A small self-supervised audio encoder (BEST-RQ), trained from scratch: muon at rate 0.0022.
Rows from block 6 of a small self-supervised audio encoder (BEST-RQ), named by matrix and row number. Rows with one number belong to one neuron. Each number is 200 + 40 x the weight over its row's rms, rounded and kept within 0 to 999. All counts start at 0. After the name is the row's rms in percent of the matrix's.
After each neuron's rows are labels from the 100 clips, of 14976, where the neuron reaches its largest size: "top examples" is what is common among them. Only what is clearly more common there than usual is listed. The data: synthesized solo parts of chorales (CocoChorales). In brackets: how many of the 100.
# u: gMLP up (value half) (model.blocks.6.mixer.u.weight, 320x160), inputs 0-159
# v: gMLP up (gate half) (model.blocks.6.mixer.v.weight, 320x160), inputs 0-159
# out: gMLP down (model.blocks.6.mixer.out.weight, 160x320, transposed), outputs 0-159

u.35,096,179,221,170,164,199,177,161,134,184,183,161,177,220,208,186,210,208,196,253,213,229,164,183,150,191,249,236,160,278,168,210,145,314,203,199,176,199,252,188,130,204,182,187,232,181,248,173,212,157,187,154,205,237,141,189,128,212,173,156,190,126,195,226,200,311,212,190,247,251,127,190,185,291,215,161,172,224,182,238,120,250,215,178,254,224,220,207,105,187,161,226,304,228,146,279,247,278,167,199,199,176,203,219,200,160,191,215,170,191,215,240,199,174,211,246,167,223,192,228,202,158,256,226,189,191,213,159,179,215,193,232,147,230,304,204,202,157,194,121,204,178,195,226,147,176,152,154,225,84,199,155,186,179,244,177,198,122,213,196,164
v.35,100,119,204,234,127,227,152,201,140,204,241,213,209,151,186,219,188,191,269,225,187,186,169,135,239,250,279,169,224,211,195,245,205,253,205,264,257,156,193,206,225,187,167,265,189,211,203,202,181,139,152,216,260,228,148,157,225,197,207,202,190,202,156,153,158,208,136,177,205,209,147,191,203,142,168,239,160,176,115,222,222,135,233,196,255,213,285,211,197,165,201,204,166,225,166,183,178,331,197,233,151,275,216,202,236,235,207,182,169,183,172,111,181,172,241,219,212,214,199,170,229,189,268,202,214,219,139,276,154,132,294,206,215,253,186,242,180,128,177,142,157,171,149,206,233,168,118,216,201,119,153,218,189,163,181,229,198,145,166,187,192
out.35,098,220,218,173,312,168,76,213,138,127,215,225,162,234,202,185,160,248,172,128,261,272,169,169,189,154,179,213,229,205,188,180,211,200,186,212,233,261,208,254,244,231,257,189,175,198,272,139,235,123,218,251,137,194,225,172,213,204,136,230,188,246,253,237,229,132,209,204,251,142,251,156,225,255,201,200,182,264,90,139,191,168,175,214,191,189,193,198,232,268,202,240,132,258,234,247,173,224,167,186,214,195,176,221,201,255,240,243,251,195,163,257,242,187,265,222,136,201,191,193,244,218,143,206,208,235,202,166,208,216,154,172,177,184,186,172,198,173,255,231,202,210,211,135,235,196,208,248,175,280,220,172,200,175,219,253,194,236,201,154,121
top examples: note D4 (53); note C4 (47); note A5 (29); flute (29)

u.97,103,291,196,174,194,219,210,156,231,230,243,141,266,264,199,214,292,216,155,139,208,215,156,186,223,174,133,180,256,256,213,235,184,238,201,192,196,125,253,186,225,125,238,186,216,196,144,220,210,159,183,146,212,204,180,204,266,180,207,156,244,198,165,191,232,195,220,240,196,146,226,215,207,166,124,192,201,177,139,188,130,266,214,148,239,224,239,239,153,123,244,150,224,242,149,187,130,178,197,119,214,95,202,253,155,199,130,169,250,203,226,208,206,209,187,142,296,158,208,215,227,180,159,135,203,202,205,146,185,220,233,100,232,161,172,239,200,251,158,163,242,199,212,185,201,205,134,194,217,212,183,156,230,201,177,231,223,170,150,197,113
v.97,099,139,196,193,242,153,165,258,296,169,161,204,199,236,199,224,207,231,206,191,268,202,201,161,216,291,163,147,180,206,176,164,243,241,148,106,205,199,138,224,178,231,217,193,198,213,226,159,174,242,195,192,182,168,222,196,193,208,219,174,235,223,216,158,201,225,180,207,208,182,217,202,136,223,122,238,212,164,171,288,278,133,206,235,165,207,189,152,106,232,179,199,214,169,234,143,183,207,174,272,93,206,160,154,248,233,230,151,213,239,216,154,176,177,142,224,176,173,135,177,192,77,248,221,218,190,159,245,156,220,197,257,230,233,169,240,225,243,170,182,245,231,228,188,293,188,184,185,167,125,152,202,142,170,235,126,224,128,227,199,223
out.97,105,173,189,142,208,222,180,225,141,110,300,198,196,249,199,184,204,217,226,178,262,163,215,232,141,104,180,140,140,182,169,96,199,192,91,221,214,138,188,198,166,191,219,168,168,262,184,241,217,201,219,174,248,237,215,161,136,243,209,299,224,186,176,274,233,187,202,207,142,114,166,167,218,177,210,186,236,164,238,189,197,219,216,172,231,123,218,187,251,206,229,291,280,228,180,212,209,224,235,172,220,262,240,226,202,215,176,250,213,215,181,200,215,134,261,226,155,122,184,275,195,177,159,179,189,260,175,240,149,184,169,149,184,224,193,229,222,202,194,187,175,200,153,147,224,177,220,202,228,269,207,170,265,289,206,183,204,211,244,188,228
top examples: note D4 (42); trombone (41)

u.181,106,167,235,171,157,232,158,194,256,188,219,237,288,171,233,178,219,175,205,174,217,189,163,239,282,140,230,240,236,203,258,251,191,203,212,192,220,202,102,182,222,194,217,150,133,136,167,206,213,197,217,207,188,183,212,188,246,253,229,181,202,217,149,189,198,222,166,155,174,215,185,210,242,188,225,155,169,162,151,201,203,198,154,184,180,256,197,126,194,174,219,293,97,199,242,168,230,185,228,190,222,238,196,202,208,192,182,143,251,260,223,214,228,134,211,297,295,161,178,257,207,167,163,177,135,150,230,266,210,293,155,258,162,202,254,290,146,205,202,156,156,162,226,137,250,217,232,216,201,203,169,111,235,225,183,203,168,284,149,168,219
v.181,052,262,121,223,203,177,152,196,242,136,149,187,117,111,179,136,199,196,253,233,224,223,229,217,119,225,165,143,170,133,221,171,127,193,270,205,193,153,262,175,173,230,212,285,148,238,180,189,234,156,219,190,123,240,188,188,163,199,245,154,204,131,225,204,252,181,202,272,266,227,127,205,162,185,211,167,219,261,165,124,210,250,177,99,125,260,249,171,163,181,194,205,182,176,173,155,237,175,182,181,212,199,196,180,151,226,187,196,248,238,153,141,238,171,190,188,157,212,163,242,185,178,92,132,179,233,178,147,270,167,232,214,182,186,236,191,260,181,207,185,190,187,177,207,204,206,251,224,212,135,183,227,162,173,199,170,184,208,165,191,201
out.181,101,216,239,256,195,252,160,275,194,182,188,182,224,173,196,252,180,193,217,221,239,222,193,220,141,220,231,198,108,159,179,239,233,228,160,144,197,228,170,228,233,211,148,223,206,176,191,196,218,209,208,173,78,183,113,272,255,262,227,248,223,170,163,199,231,201,204,223,185,150,145,148,193,194,191,243,172,236,195,155,227,126,227,253,178,211,207,164,189,256,181,131,202,271,250,199,239,296,207,213,174,186,194,126,235,235,234,189,147,158,222,139,207,161,152,210,211,148,230,220,220,212,170,245,207,191,128,169,164,239,186,150,291,217,122,178,268,255,199,241,147,254,211,238,206,176,134,265,151,222,234,265,110,176,195,205,235,179,237,175,238
top examples: note B4 (100); oboe (35)

u.254,102,248,210,208,237,226,183,176,178,178,214,205,172,155,168,189,153,210,196,173,209,200,137,147,192,234,199,232,130,144,237,155,266,162,170,202,234,253,196,75,255,205,167,133,127,254,191,204,219,213,187,205,206,172,259,156,209,157,213,139,180,142,122,189,173,203,207,139,141,202,222,222,191,240,242,207,172,183,200,266,214,314,187,167,186,181,225,178,168,203,121,229,244,150,201,203,205,256,255,159,228,235,299,132,222,255,166,210,156,170,247,160,217,218,161,177,171,200,164,203,149,109,220,196,222,237,208,214,189,127,230,181,192,171,154,164,261,171,297,159,212,195,279,292,253,192,200,233,195,163,187,171,175,220,247,189,184,174,203,158,158
v.254,108,212,213,142,127,184,127,149,194,213,249,270,166,230,154,208,206,195,241,233,213,163,139,180,214,234,243,180,175,227,241,225,147,182,121,220,103,220,180,173,225,122,283,163,193,226,212,164,213,220,213,239,235,197,171,127,211,216,134,212,206,151,151,205,197,235,194,176,141,214,202,226,272,219,259,149,172,251,184,174,172,162,200,210,235,272,168,141,132,208,187,188,241,214,151,204,181,223,235,244,152,141,230,150,182,228,236,180,249,213,204,252,156,217,228,149,132,146,257,172,158,203,237,164,198,188,217,235,165,205,223,203,241,179,231,230,161,206,280,185,197,135,206,165,194,86,189,279,207,255,198,164,160,99,183,256,204,163,179,214,265
out.254,102,196,173,195,184,182,281,252,162,202,182,188,156,194,215,146,225,213,168,211,157,230,263,228,152,169,222,124,168,178,153,220,229,177,235,155,267,187,249,272,171,193,182,179,278,216,125,179,158,112,210,201,220,147,165,222,267,195,220,223,238,227,195,183,231,238,177,271,223,202,157,280,215,182,201,176,259,136,136,259,199,210,239,244,195,149,122,182,195,277,141,169,208,106,195,202,101,151,224,174,169,230,228,187,225,199,250,168,215,148,225,200,138,235,203,228,153,228,261,209,236,211,177,141,211,197,181,141,262,240,166,229,123,216,216,228,152,199,152,246,286,210,191,169,149,228,171,142,162,129,165,203,224,185,207,197,231,243,182,210,239
top examples: double bass (94); note A#3 (57); note C4 (54)

u.316,098,214,167,146,190,223,215,173,233,136,301,212,198,281,284,204,174,231,171,216,194,199,150,246,205,232,286,224,192,276,141,238,241,160,207,181,162,203,267,163,195,162,206,165,174,201,186,161,233,225,216,200,268,171,189,208,171,227,220,126,196,199,162,209,171,233,253,237,259,140,132,163,125,170,207,154,184,239,216,245,115,186,172,134,189,211,176,227,187,209,245,156,190,202,227,206,254,136,280,165,123,214,173,211,232,104,224,234,208,175,205,216,243,186,204,173,253,177,235,196,177,149,225,123,223,240,202,192,173,248,129,177,170,264,258,178,162,170,215,128,166,266,227,189,162,189,194,194,179,171,230,216,165,178,267,168,278,270,175,160,221
v.316,098,149,175,216,181,262,172,134,142,211,205,155,179,190,226,194,231,199,114,202,229,187,164,172,171,164,141,209,194,247,245,236,254,189,102,252,226,162,196,213,197,223,192,171,202,248,187,183,242,205,182,105,216,132,147,204,344,196,190,275,221,194,211,125,180,208,213,240,200,182,168,151,259,191,216,194,201,203,191,205,141,250,146,179,187,206,197,241,176,173,263,190,218,201,145,148,180,210,156,218,237,239,153,206,199,285,201,160,199,152,173,160,292,242,233,210,236,198,267,177,249,226,168,236,206,205,272,270,200,206,196,163,151,210,181,214,213,211,243,209,181,239,123,232,205,156,189,143,182,165,292,263,271,280,198,154,161,181,207,242,236
out.316,107,187,184,145,243,198,207,281,174,250,207,145,193,217,166,218,219,219,191,114,240,226,233,241,196,203,215,178,148,170,186,133,114,185,258,204,153,176,185,246,254,226,212,202,232,109,215,240,246,231,179,213,169,225,188,222,203,168,246,273,153,142,177,227,194,256,184,154,180,187,171,277,152,202,171,174,192,267,188,204,248,206,248,194,234,231,184,173,209,245,206,181,172,213,171,173,164,199,196,195,219,132,128,306,194,226,209,214,157,176,115,215,201,222,209,127,188,195,242,155,109,239,178,348,249,138,182,190,131,234,222,168,211,158,184,236,220,106,208,196,213,191,156,194,202,166,272,267,220,232,161,156,187,226,228,226,236,219,149,218,185
top examples: clarinet (83); note D4 (62); note D#4 (46); note E4 (26)

u.87,099,234,250,201,208,202,176,207,256,157,190,198,237,231,143,183,155,181,220,264,213,214,198,123,198,165,150,200,224,245,244,220,190,224,200,201,186,258,212,189,211,198,202,187,207,147,193,251,187,208,253,175,189,214,260,125,235,196,245,197,234,194,134,203,199,296,240,154,195,206,161,189,180,137,235,253,189,203,155,166,171,167,207,226,174,181,144,130,209,159,199,216,194,158,296,215,199,212,241,191,194,218,256,258,135,255,236,189,211,195,170,252,306,204,197,209,197,142,226,188,226,186,316,176,154,148,284,240,186,195,182,246,273,183,214,278,215,177,166,193,297,169,197,121,224,147,149,271,120,267,250,121,230,180,159,184,191,209,197,161,236
v.87,100,227,200,197,186,175,241,207,149,188,232,236,124,153,202,145,217,188,217,193,183,181,213,198,272,209,212,210,277,251,193,290,155,167,168,150,198,182,253,228,172,162,188,196,170,180,238,167,225,282,232,183,217,228,203,222,264,209,160,194,234,185,173,227,241,151,125,220,189,222,223,265,115,194,166,250,228,179,220,211,91,219,157,178,120,241,237,220,224,201,155,179,187,157,254,231,208,299,188,281,201,196,251,215,144,200,226,194,180,147,204,177,139,219,79,132,214,216,254,205,182,193,266,146,154,194,221,202,226,247,221,146,213,139,157,203,202,295,228,225,226,221,189,129,248,210,176,149,155,247,184,188,227,220,168,215,231,186,225,247,118
out.87,092,230,188,149,130,279,151,227,194,293,228,126,238,174,268,180,213,219,190,191,234,182,290,200,189,188,219,217,197,148,230,232,226,253,220,190,131,197,134,214,196,179,205,195,225,134,200,246,252,163,202,247,170,189,189,176,135,249,247,225,209,148,211,202,177,213,236,194,151,204,148,95,169,185,158,182,210,221,205,198,199,182,257,167,187,262,201,165,235,223,222,181,193,212,133,233,163,246,248,154,200,255,156,191,218,172,182,256,206,174,180,205,193,173,219,226,191,225,75,213,233,256,174,200,183,169,174,305,160,179,213,197,298,207,243,165,190,243,226,179,154,155,185,101,149,245,145,139,175,200,225,216,253,140,278,172,218,193,179,230,257
top examples: note B4 (52); oboe (51); note G#4 (31); trumpet (26)

u.231,097,216,177,277,171,169,221,238,248,237,203,159,203,146,275,165,176,204,86,161,210,177,157,159,148,166,219,165,181,243,187,195,150,226,137,214,222,156,188,206,191,218,153,216,231,231,198,195,194,214,104,187,231,165,203,196,161,237,90,182,291,177,211,185,213,161,160,147,203,232,206,156,210,138,215,188,161,101,170,158,167,262,185,214,214,210,158,223,176,181,174,152,222,167,224,197,180,193,190,257,178,190,214,170,190,230,217,200,245,208,256,256,197,212,113,187,244,181,185,260,213,157,234,243,317,223,237,278,239,239,244,234,201,223,202,226,259,225,129,208,184,223,224,152,197,171,133,223,235,170,248,238,97,224,191,197,191,266,237,145,259
v.231,094,179,140,240,262,186,205,209,180,180,203,234,210,216,237,254,233,209,199,165,189,168,238,253,190,271,217,245,178,213,244,206,319,180,170,115,177,196,213,232,193,205,168,154,109,150,167,196,206,267,208,196,211,218,218,189,260,154,237,209,188,150,185,148,193,179,283,199,214,246,183,244,187,148,153,197,186,181,200,154,260,228,210,221,236,250,241,281,177,177,142,118,178,183,177,232,220,170,230,262,230,236,247,173,163,205,283,212,204,257,206,270,253,202,240,178,234,189,252,188,176,258,185,198,201,180,147,219,162,277,145,123,248,204,218,204,200,198,211,302,254,213,193,144,182,202,212,287,208,200,228,81,142,223,161,245,203,198,227,231,164
out.231,093,199,179,101,169,149,190,180,256,187,250,182,245,230,204,228,238,195,227,181,184,181,213,217,241,246,170,223,166,152,196,177,242,210,179,192,267,238,158,178,171,206,193,217,177,194,260,199,219,116,278,178,173,185,206,244,194,229,231,162,128,203,138,196,156,209,141,173,176,86,213,154,198,239,183,232,176,186,183,248,308,182,205,179,122,98,238,201,160,220,176,129,251,235,163,161,168,237,224,90,238,227,177,223,165,221,173,168,269,203,191,141,214,195,202,196,147,259,222,199,197,124,222,218,207,185,254,178,190,190,268,167,137,137,127,193,157,268,218,166,237,225,185,192,176,200,237,203,216,239,182,282,283,192,178,242,225,200,141,212,211
top examples: clarinet (55); note D#4 (44); note G#4 (37)

u.308,100,177,178,234,230,241,130,250,137,146,172,194,156,237,180,195,152,194,272,170,305,263,260,188,229,169,224,290,266,139,270,231,206,162,193,191,233,268,133,201,211,272,176,233,169,134,192,207,156,132,172,228,161,148,257,198,255,188,270,165,170,196,242,232,236,270,151,186,205,197,175,226,229,123,227,206,164,137,198,185,195,216,143,289,247,137,235,218,146,243,218,126,188,166,208,137,178,217,240,153,223,191,195,203,221,223,180,224,238,162,169,216,210,197,206,183,222,198,245,122,236,144,165,232,220,182,279,218,189,212,191,199,265,184,188,259,224,191,210,209,208,213,226,170,210,225,157,257,180,230,141,148,181,157,220,177,229,223,262,237,163
v.308,089,179,167,227,245,210,191,168,256,247,162,165,195,220,260,211,172,156,279,208,234,243,169,220,161,182,289,202,157,233,140,171,196,177,158,251,186,174,237,190,231,160,257,215,243,257,204,129,216,109,253,202,292,183,244,160,235,172,232,130,193,171,178,158,247,202,212,186,161,202,213,199,187,202,204,267,233,151,260,178,188,197,195,164,96,167,123,221,154,191,176,147,172,226,180,206,157,189,198,187,222,228,235,160,160,118,178,147,200,189,186,157,193,184,156,199,131,203,151,228,192,187,253,210,201,181,188,248,191,210,169,258,108,150,231,191,196,123,196,192,259,302,254,192,206,116,254,147,169,111,245,180,201,216,172,161,242,227,228,194,216
out.308,088,153,193,148,191,233,196,239,192,193,178,160,260,94,193,247,176,214,177,193,183,186,165,194,239,211,172,196,200,217,168,225,153,234,189,205,167,206,201,200,193,223,161,186,241,252,132,171,179,135,205,179,231,190,233,206,181,291,166,146,204,267,66,205,236,232,206,160,214,165,223,197,202,210,214,236,183,226,278,264,188,137,171,144,134,279,111,146,203,110,186,188,204,257,211,199,224,230,148,159,187,289,209,174,175,215,147,146,200,179,201,227,184,198,201,233,213,183,178,278,180,214,167,108,179,220,160,233,217,211,199,172,229,267,158,195,225,236,201,136,143,254,288,149,266,225,209,225,206,207,207,159,158,145,269,190,239,196,175,118,166
top examples: note B4 (79); violin (66); note C#5 (41)

u.16,093,255,188,148,234,213,216,226,207,164,215,143,252,192,208,124,159,160,198,194,188,192,231,160,159,200,242,215,286,192,206,173,142,247,206,259,294,192,233,180,208,186,265,191,225,107,187,193,252,220,210,199,219,205,215,262,177,198,192,193,201,212,151,272,197,199,162,175,168,238,174,235,206,169,180,174,260,260,236,248,140,195,161,237,250,280,140,185,243,240,163,204,241,223,242,255,226,201,176,189,191,202,197,240,167,254,117,172,175,211,212,253,224,192,220,247,232,141,213,189,90,229,247,236,199,131,285,175,193,232,231,166,278,221,216,134,207,259,276,149,243,277,200,133,164,211,177,234,203,214,145,283,193,199,167,197,192,277,237,178,220
v.16,068,223,220,232,225,151,267,108,227,175,284,117,195,169,181,222,269,206,184,233,233,207,233,204,194,206,253,270,236,164,180,179,200,239,210,149,227,198,218,186,203,101,191,231,206,132,253,224,168,206,170,277,195,208,241,217,278,172,136,200,242,183,165,196,144,246,185,161,145,247,192,149,212,212,157,184,148,209,173,261,200,198,199,214,162,225,151,242,213,113,216,167,218,100,202,232,116,204,240,160,202,177,214,175,231,221,267,238,170,127,181,211,229,232,213,168,187,196,180,196,231,223,231,191,209,233,192,233,185,258,193,89,181,175,149,230,158,182,205,196,202,111,199,179,209,43,249,191,215,182,187,170,196,181,170,187,180,238,243,213,248
out.16,081,264,217,238,132,211,182,198,181,277,255,259,254,209,120,283,168,176,195,219,192,167,230,180,236,197,207,212,103,262,193,267,196,192,154,230,189,188,174,140,198,169,147,242,190,232,144,195,173,173,154,214,228,211,181,184,191,237,262,268,189,201,241,229,184,182,261,204,176,188,196,197,211,222,200,278,139,153,181,165,203,238,150,246,207,235,284,163,148,209,232,207,179,263,200,171,184,208,195,230,273,176,231,105,184,140,222,159,177,168,160,196,186,89,123,142,210,176,232,111,306,240,140,232,237,234,185,244,252,169,199,275,242,206,213,225,196,215,140,232,242,179,157,208,227,210,224,220,152,200,139,182,232,196,190,235,194,228,187,182,208
top examples: note D4 (38); trombone (37)

u.145,110,192,200,184,174,248,175,276,269,253,197,278,264,173,192,272,154,260,239,136,159,212,255,165,273,178,208,254,243,201,190,188,263,216,247,178,190,148,222,220,191,240,124,236,158,237,144,223,220,216,224,270,252,200,228,172,163,264,217,216,158,165,275,223,206,223,139,199,144,130,197,220,197,271,171,244,214,212,188,190,240,208,190,211,117,227,162,140,138,215,197,185,202,187,171,133,216,175,232,190,156,225,238,176,164,260,199,240,194,155,126,158,188,167,211,152,179,234,223,220,188,275,140,228,202,186,176,146,180,226,208,206,283,187,171,199,161,211,259,159,189,189,176,191,156,242,197,173,221,233,128,264,145,260,241,131,256,137,163,230,219
v.145,100,221,156,214,188,194,205,263,233,242,209,197,215,170,273,165,162,207,197,244,210,226,276,142,130,162,228,234,213,130,191,218,270,183,231,238,218,172,168,307,196,137,194,204,179,212,292,228,237,216,215,152,189,174,207,193,166,205,191,196,187,246,147,227,240,187,176,180,243,224,274,222,155,214,253,191,140,235,205,179,159,89,163,169,161,120,130,238,200,226,215,139,213,176,122,213,176,249,213,245,210,202,202,210,274,208,191,267,227,141,234,162,213,157,165,201,154,221,198,205,185,203,163,168,103,248,266,185,188,209,217,228,210,231,206,284,255,176,190,217,160,217,225,198,203,257,217,281,126,235,101,272,230,204,186,176,243,225,194,158,213
out.145,110,151,128,178,214,214,221,265,217,120,124,244,159,214,161,172,193,222,222,273,162,176,260,148,104,133,184,187,235,150,147,150,161,155,213,198,201,216,245,220,232,258,162,197,212,179,195,225,208,198,160,171,141,209,185,284,178,246,210,188,158,184,230,205,190,126,190,187,181,172,228,231,186,193,251,238,180,186,168,124,170,239,106,131,233,204,258,307,212,188,189,254,157,203,219,244,202,229,168,283,229,124,180,239,213,151,211,192,211,211,220,193,206,269,225,229,191,220,152,161,201,230,160,257,190,146,218,219,211,211,225,250,146,144,213,182,219,238,230,297,151,170,230,175,268,216,149,226,146,180,203,187,193,164,171,209,186,133,216,151,271
top examples: note B4 (48); violin (35); note A4 (25)

u.217,099,147,321,140,144,174,207,228,122,232,125,198,214,217,236,135,199,156,200,170,232,202,177,213,177,217,142,197,215,215,156,200,228,215,117,187,161,161,219,197,189,206,300,189,185,169,208,175,238,173,206,192,204,232,213,225,262,158,152,204,216,205,210,210,262,215,205,181,197,212,247,224,224,148,201,204,209,252,183,235,223,322,256,168,194,208,252,161,166,219,194,194,229,133,212,162,323,185,161,153,203,176,167,167,141,302,221,231,226,195,196,167,186,143,169,243,198,161,193,153,115,208,137,251,254,203,179,272,160,215,200,187,204,200,247,145,165,220,237,182,231,192,177,192,185,245,151,217,204,188,228,217,255,143,148,171,225,176,156,215,81
v.217,114,238,193,145,114,216,242,189,162,163,169,220,168,156,212,295,132,170,190,155,211,176,185,275,153,205,182,147,286,247,186,180,182,120,236,260,234,173,245,252,217,198,162,219,175,265,230,110,193,200,238,176,285,185,219,148,192,165,220,111,197,152,220,175,218,156,199,201,224,180,205,158,186,213,211,197,285,239,197,133,258,189,171,222,195,207,235,176,204,150,212,193,188,181,219,245,205,211,213,173,156,152,207,227,261,168,233,222,190,242,194,159,195,279,232,224,108,161,279,216,209,179,166,148,252,179,180,180,176,241,208,189,298,227,172,167,191,224,304,200,180,219,232,232,199,140,223,236,220,176,258,140,161,210,269,159,167,196,141,227,210
out.217,109,189,143,271,269,107,171,210,227,259,225,153,163,150,118,181,226,205,167,146,198,173,242,201,226,225,296,224,145,201,204,262,144,201,171,210,261,192,211,184,176,199,134,208,177,153,200,266,192,216,165,213,158,230,209,242,206,245,136,285,161,185,175,150,184,225,223,212,195,204,199,221,199,159,193,244,172,144,212,218,269,218,233,167,181,159,206,225,217,141,214,202,140,110,228,216,123,216,242,208,200,215,193,195,214,185,171,138,188,219,172,328,232,203,206,256,226,275,289,205,164,182,242,281,211,209,237,222,241,152,242,179,148,190,273,212,191,174,152,191,221,171,179,95,206,243,218,168,251,201,258,237,233,217,235,222,221,204,225,181,244
top examples: double bass (44); oboe (43)

u.197,107,200,251,252,163,248,190,182,196,236,152,224,240,133,214,170,210,196,221,184,188,130,104,210,224,118,138,205,206,207,328,228,241,178,222,212,145,176,173,146,209,247,181,189,149,191,218,81,218,130,194,205,202,219,131,195,234,276,258,134,190,153,169,156,245,189,176,203,180,275,178,184,228,212,215,192,181,237,230,164,201,177,279,125,154,191,175,121,161,243,182,183,108,202,242,178,279,219,227,133,160,201,191,223,257,287,188,175,200,233,264,202,160,167,168,217,187,149,148,179,224,174,153,223,239,170,223,210,212,177,157,254,219,163,183,132,214,188,212,261,142,160,221,215,180,138,178,221,157,189,193,170,203,206,197,213,180,215,159,203,210
v.197,093,201,271,237,103,270,215,212,189,223,203,204,249,283,202,282,179,258,159,143,174,205,176,205,179,254,119,155,262,144,185,177,215,206,161,211,160,270,228,286,105,159,150,193,125,197,176,211,213,233,98,190,225,206,186,170,242,181,217,194,208,195,168,191,182,107,186,176,179,222,213,165,145,207,224,198,134,204,232,238,174,223,210,253,258,163,204,150,305,178,219,212,180,159,179,103,223,230,244,184,185,221,189,223,169,174,181,218,184,187,266,271,139,189,149,214,178,204,224,177,208,189,159,231,232,222,159,209,183,246,205,140,200,148,139,225,219,246,214,156,211,200,164,149,233,122,232,198,184,184,200,190,161,257,258,221,251,233,205,149,210
out.197,111,142,195,289,238,208,159,187,253,205,181,243,242,133,205,236,167,148,250,194,303,120,77,177,162,173,227,235,183,190,265,198,151,194,152,206,243,207,209,257,242,182,162,192,233,159,169,228,238,146,213,195,144,153,198,178,159,271,233,218,177,206,206,221,199,185,130,266,210,153,215,181,242,181,225,177,183,215,257,131,219,164,242,174,231,163,213,176,125,206,156,212,218,238,200,162,162,154,148,203,267,203,188,214,271,284,142,223,193,163,245,175,173,252,183,244,178,178,246,203,213,172,210,180,190,194,160,217,254,173,206,166,136,223,203,138,209,170,109,279,145,176,212,162,230,199,257,284,197,221,234,138,170,158,226,240,221,175,222,194,220
top examples: note B4 (99); note C#5 (45); horn (28); oboe (28)

u.22,096,202,248,182,148,204,149,126,213,189,214,226,177,206,237,248,185,273,185,148,165,191,150,214,181,222,186,192,213,179,237,243,136,216,181,179,235,149,243,261,166,229,169,163,255,246,192,206,189,211,280,191,230,202,187,145,201,189,188,227,257,212,204,227,161,190,119,97,270,173,196,207,148,169,221,143,197,253,183,156,136,214,218,146,282,160,231,215,220,238,179,200,210,187,177,189,218,283,164,235,198,201,202,237,175,177,165,264,234,192,154,202,221,186,185,276,157,139,171,157,204,188,126,149,218,174,154,138,161,231,171,159,245,207,192,199,232,216,189,106,91,243,208,229,207,157,236,229,203,160,165,334,227,219,150,245,196,192,134,208,266
v.22,110,169,262,174,171,265,179,162,188,143,258,284,258,234,164,211,209,233,254,231,211,166,210,250,234,169,211,207,182,210,174,135,190,247,154,215,240,205,298,167,198,192,147,188,200,239,194,135,173,278,201,180,213,204,233,139,123,239,226,278,179,208,134,258,238,185,235,193,200,255,239,161,246,226,240,239,258,243,149,294,225,252,181,220,258,187,231,202,233,150,177,191,236,188,146,229,122,194,190,259,195,160,272,202,183,200,241,185,200,227,191,253,264,174,238,193,222,164,231,223,221,265,171,170,306,186,172,172,167,211,181,219,177,170,192,225,169,218,143,169,215,196,244,217,173,142,150,214,196,177,104,231,239,217,128,238,179,134,212,249,195
out.22,102,223,204,232,224,149,205,250,226,237,227,152,197,165,183,253,183,234,113,142,127,174,229,161,150,118,175,219,182,170,186,212,240,221,264,215,228,114,144,228,261,118,191,209,225,181,193,184,181,198,177,247,137,139,172,188,266,142,202,163,200,225,238,209,180,217,129,256,346,162,194,244,210,140,225,184,203,136,257,209,216,200,243,210,214,187,198,167,157,170,256,225,145,163,304,228,147,196,208,157,226,236,168,179,214,186,165,220,248,146,199,240,174,207,185,213,210,227,204,186,134,214,236,239,206,269,211,240,219,131,182,185,231,207,141,175,200,220,215,158,231,232,216,148,217,237,236,296,167,258,207,167,184,159,279,178,206,190,216,175,143
top examples: double bass (87); note A#3 (54); note C4 (51)

u.295,100,147,213,151,180,200,165,201,241,204,238,216,224,273,131,203,192,195,171,151,228,196,189,226,219,192,188,233,210,213,219,252,194,229,189,155,196,227,209,176,205,261,174,244,179,174,142,163,196,243,195,102,244,180,155,218,235,221,110,249,189,233,220,215,214,150,180,200,209,152,213,173,140,223,218,181,218,226,234,262,160,141,114,210,128,256,140,218,214,190,81,199,184,195,201,181,201,244,256,181,238,199,221,209,227,187,230,218,171,249,188,247,275,145,207,151,162,164,155,269,193,195,192,137,239,215,236,157,194,125,179,178,147,238,162,168,178,231,163,123,231,194,151,165,270,96,242,127,285,211,173,229,164,188,224,108,221,222,242,195,272
v.295,115,293,195,238,141,134,123,226,198,178,200,244,187,207,177,233,164,215,207,123,234,148,189,168,114,202,269,220,238,194,170,154,207,237,199,202,260,148,198,226,221,169,239,226,274,194,240,202,132,160,221,220,192,122,160,186,185,193,211,170,259,191,181,198,192,152,243,194,155,191,167,168,185,209,219,261,235,247,234,234,240,193,186,203,176,241,190,168,168,199,183,258,180,241,196,195,237,236,171,142,192,314,215,208,197,212,178,193,189,205,161,253,300,231,230,244,217,210,212,257,231,227,213,236,196,253,234,227,193,183,212,252,159,203,223,186,168,261,197,237,176,242,111,194,235,158,206,136,204,180,269,257,220,294,145,283,292,287,145,226,222
out.295,111,178,203,179,256,216,247,160,206,132,173,180,190,187,191,186,151,189,243,222,205,150,230,214,252,298,173,169,114,188,156,225,214,170,166,174,122,184,239,196,162,129,210,227,159,201,203,262,191,181,192,176,157,258,253,93,222,151,171,173,204,171,229,149,241,255,168,175,262,225,236,129,221,197,194,206,237,147,217,169,193,252,197,177,212,220,250,221,239,238,189,192,220,128,207,197,207,175,202,319,140,136,186,232,202,119,204,181,130,150,220,197,134,294,241,171,195,193,212,147,201,167,196,214,227,228,147,179,187,236,212,211,225,263,175,258,260,202,170,148,201,197,297,250,203,210,265,253,164,231,231,268,139,234,206,208,165,206,223,234,158
top examples: clarinet (86); note F4 (48); note G4 (33); note C5 (27)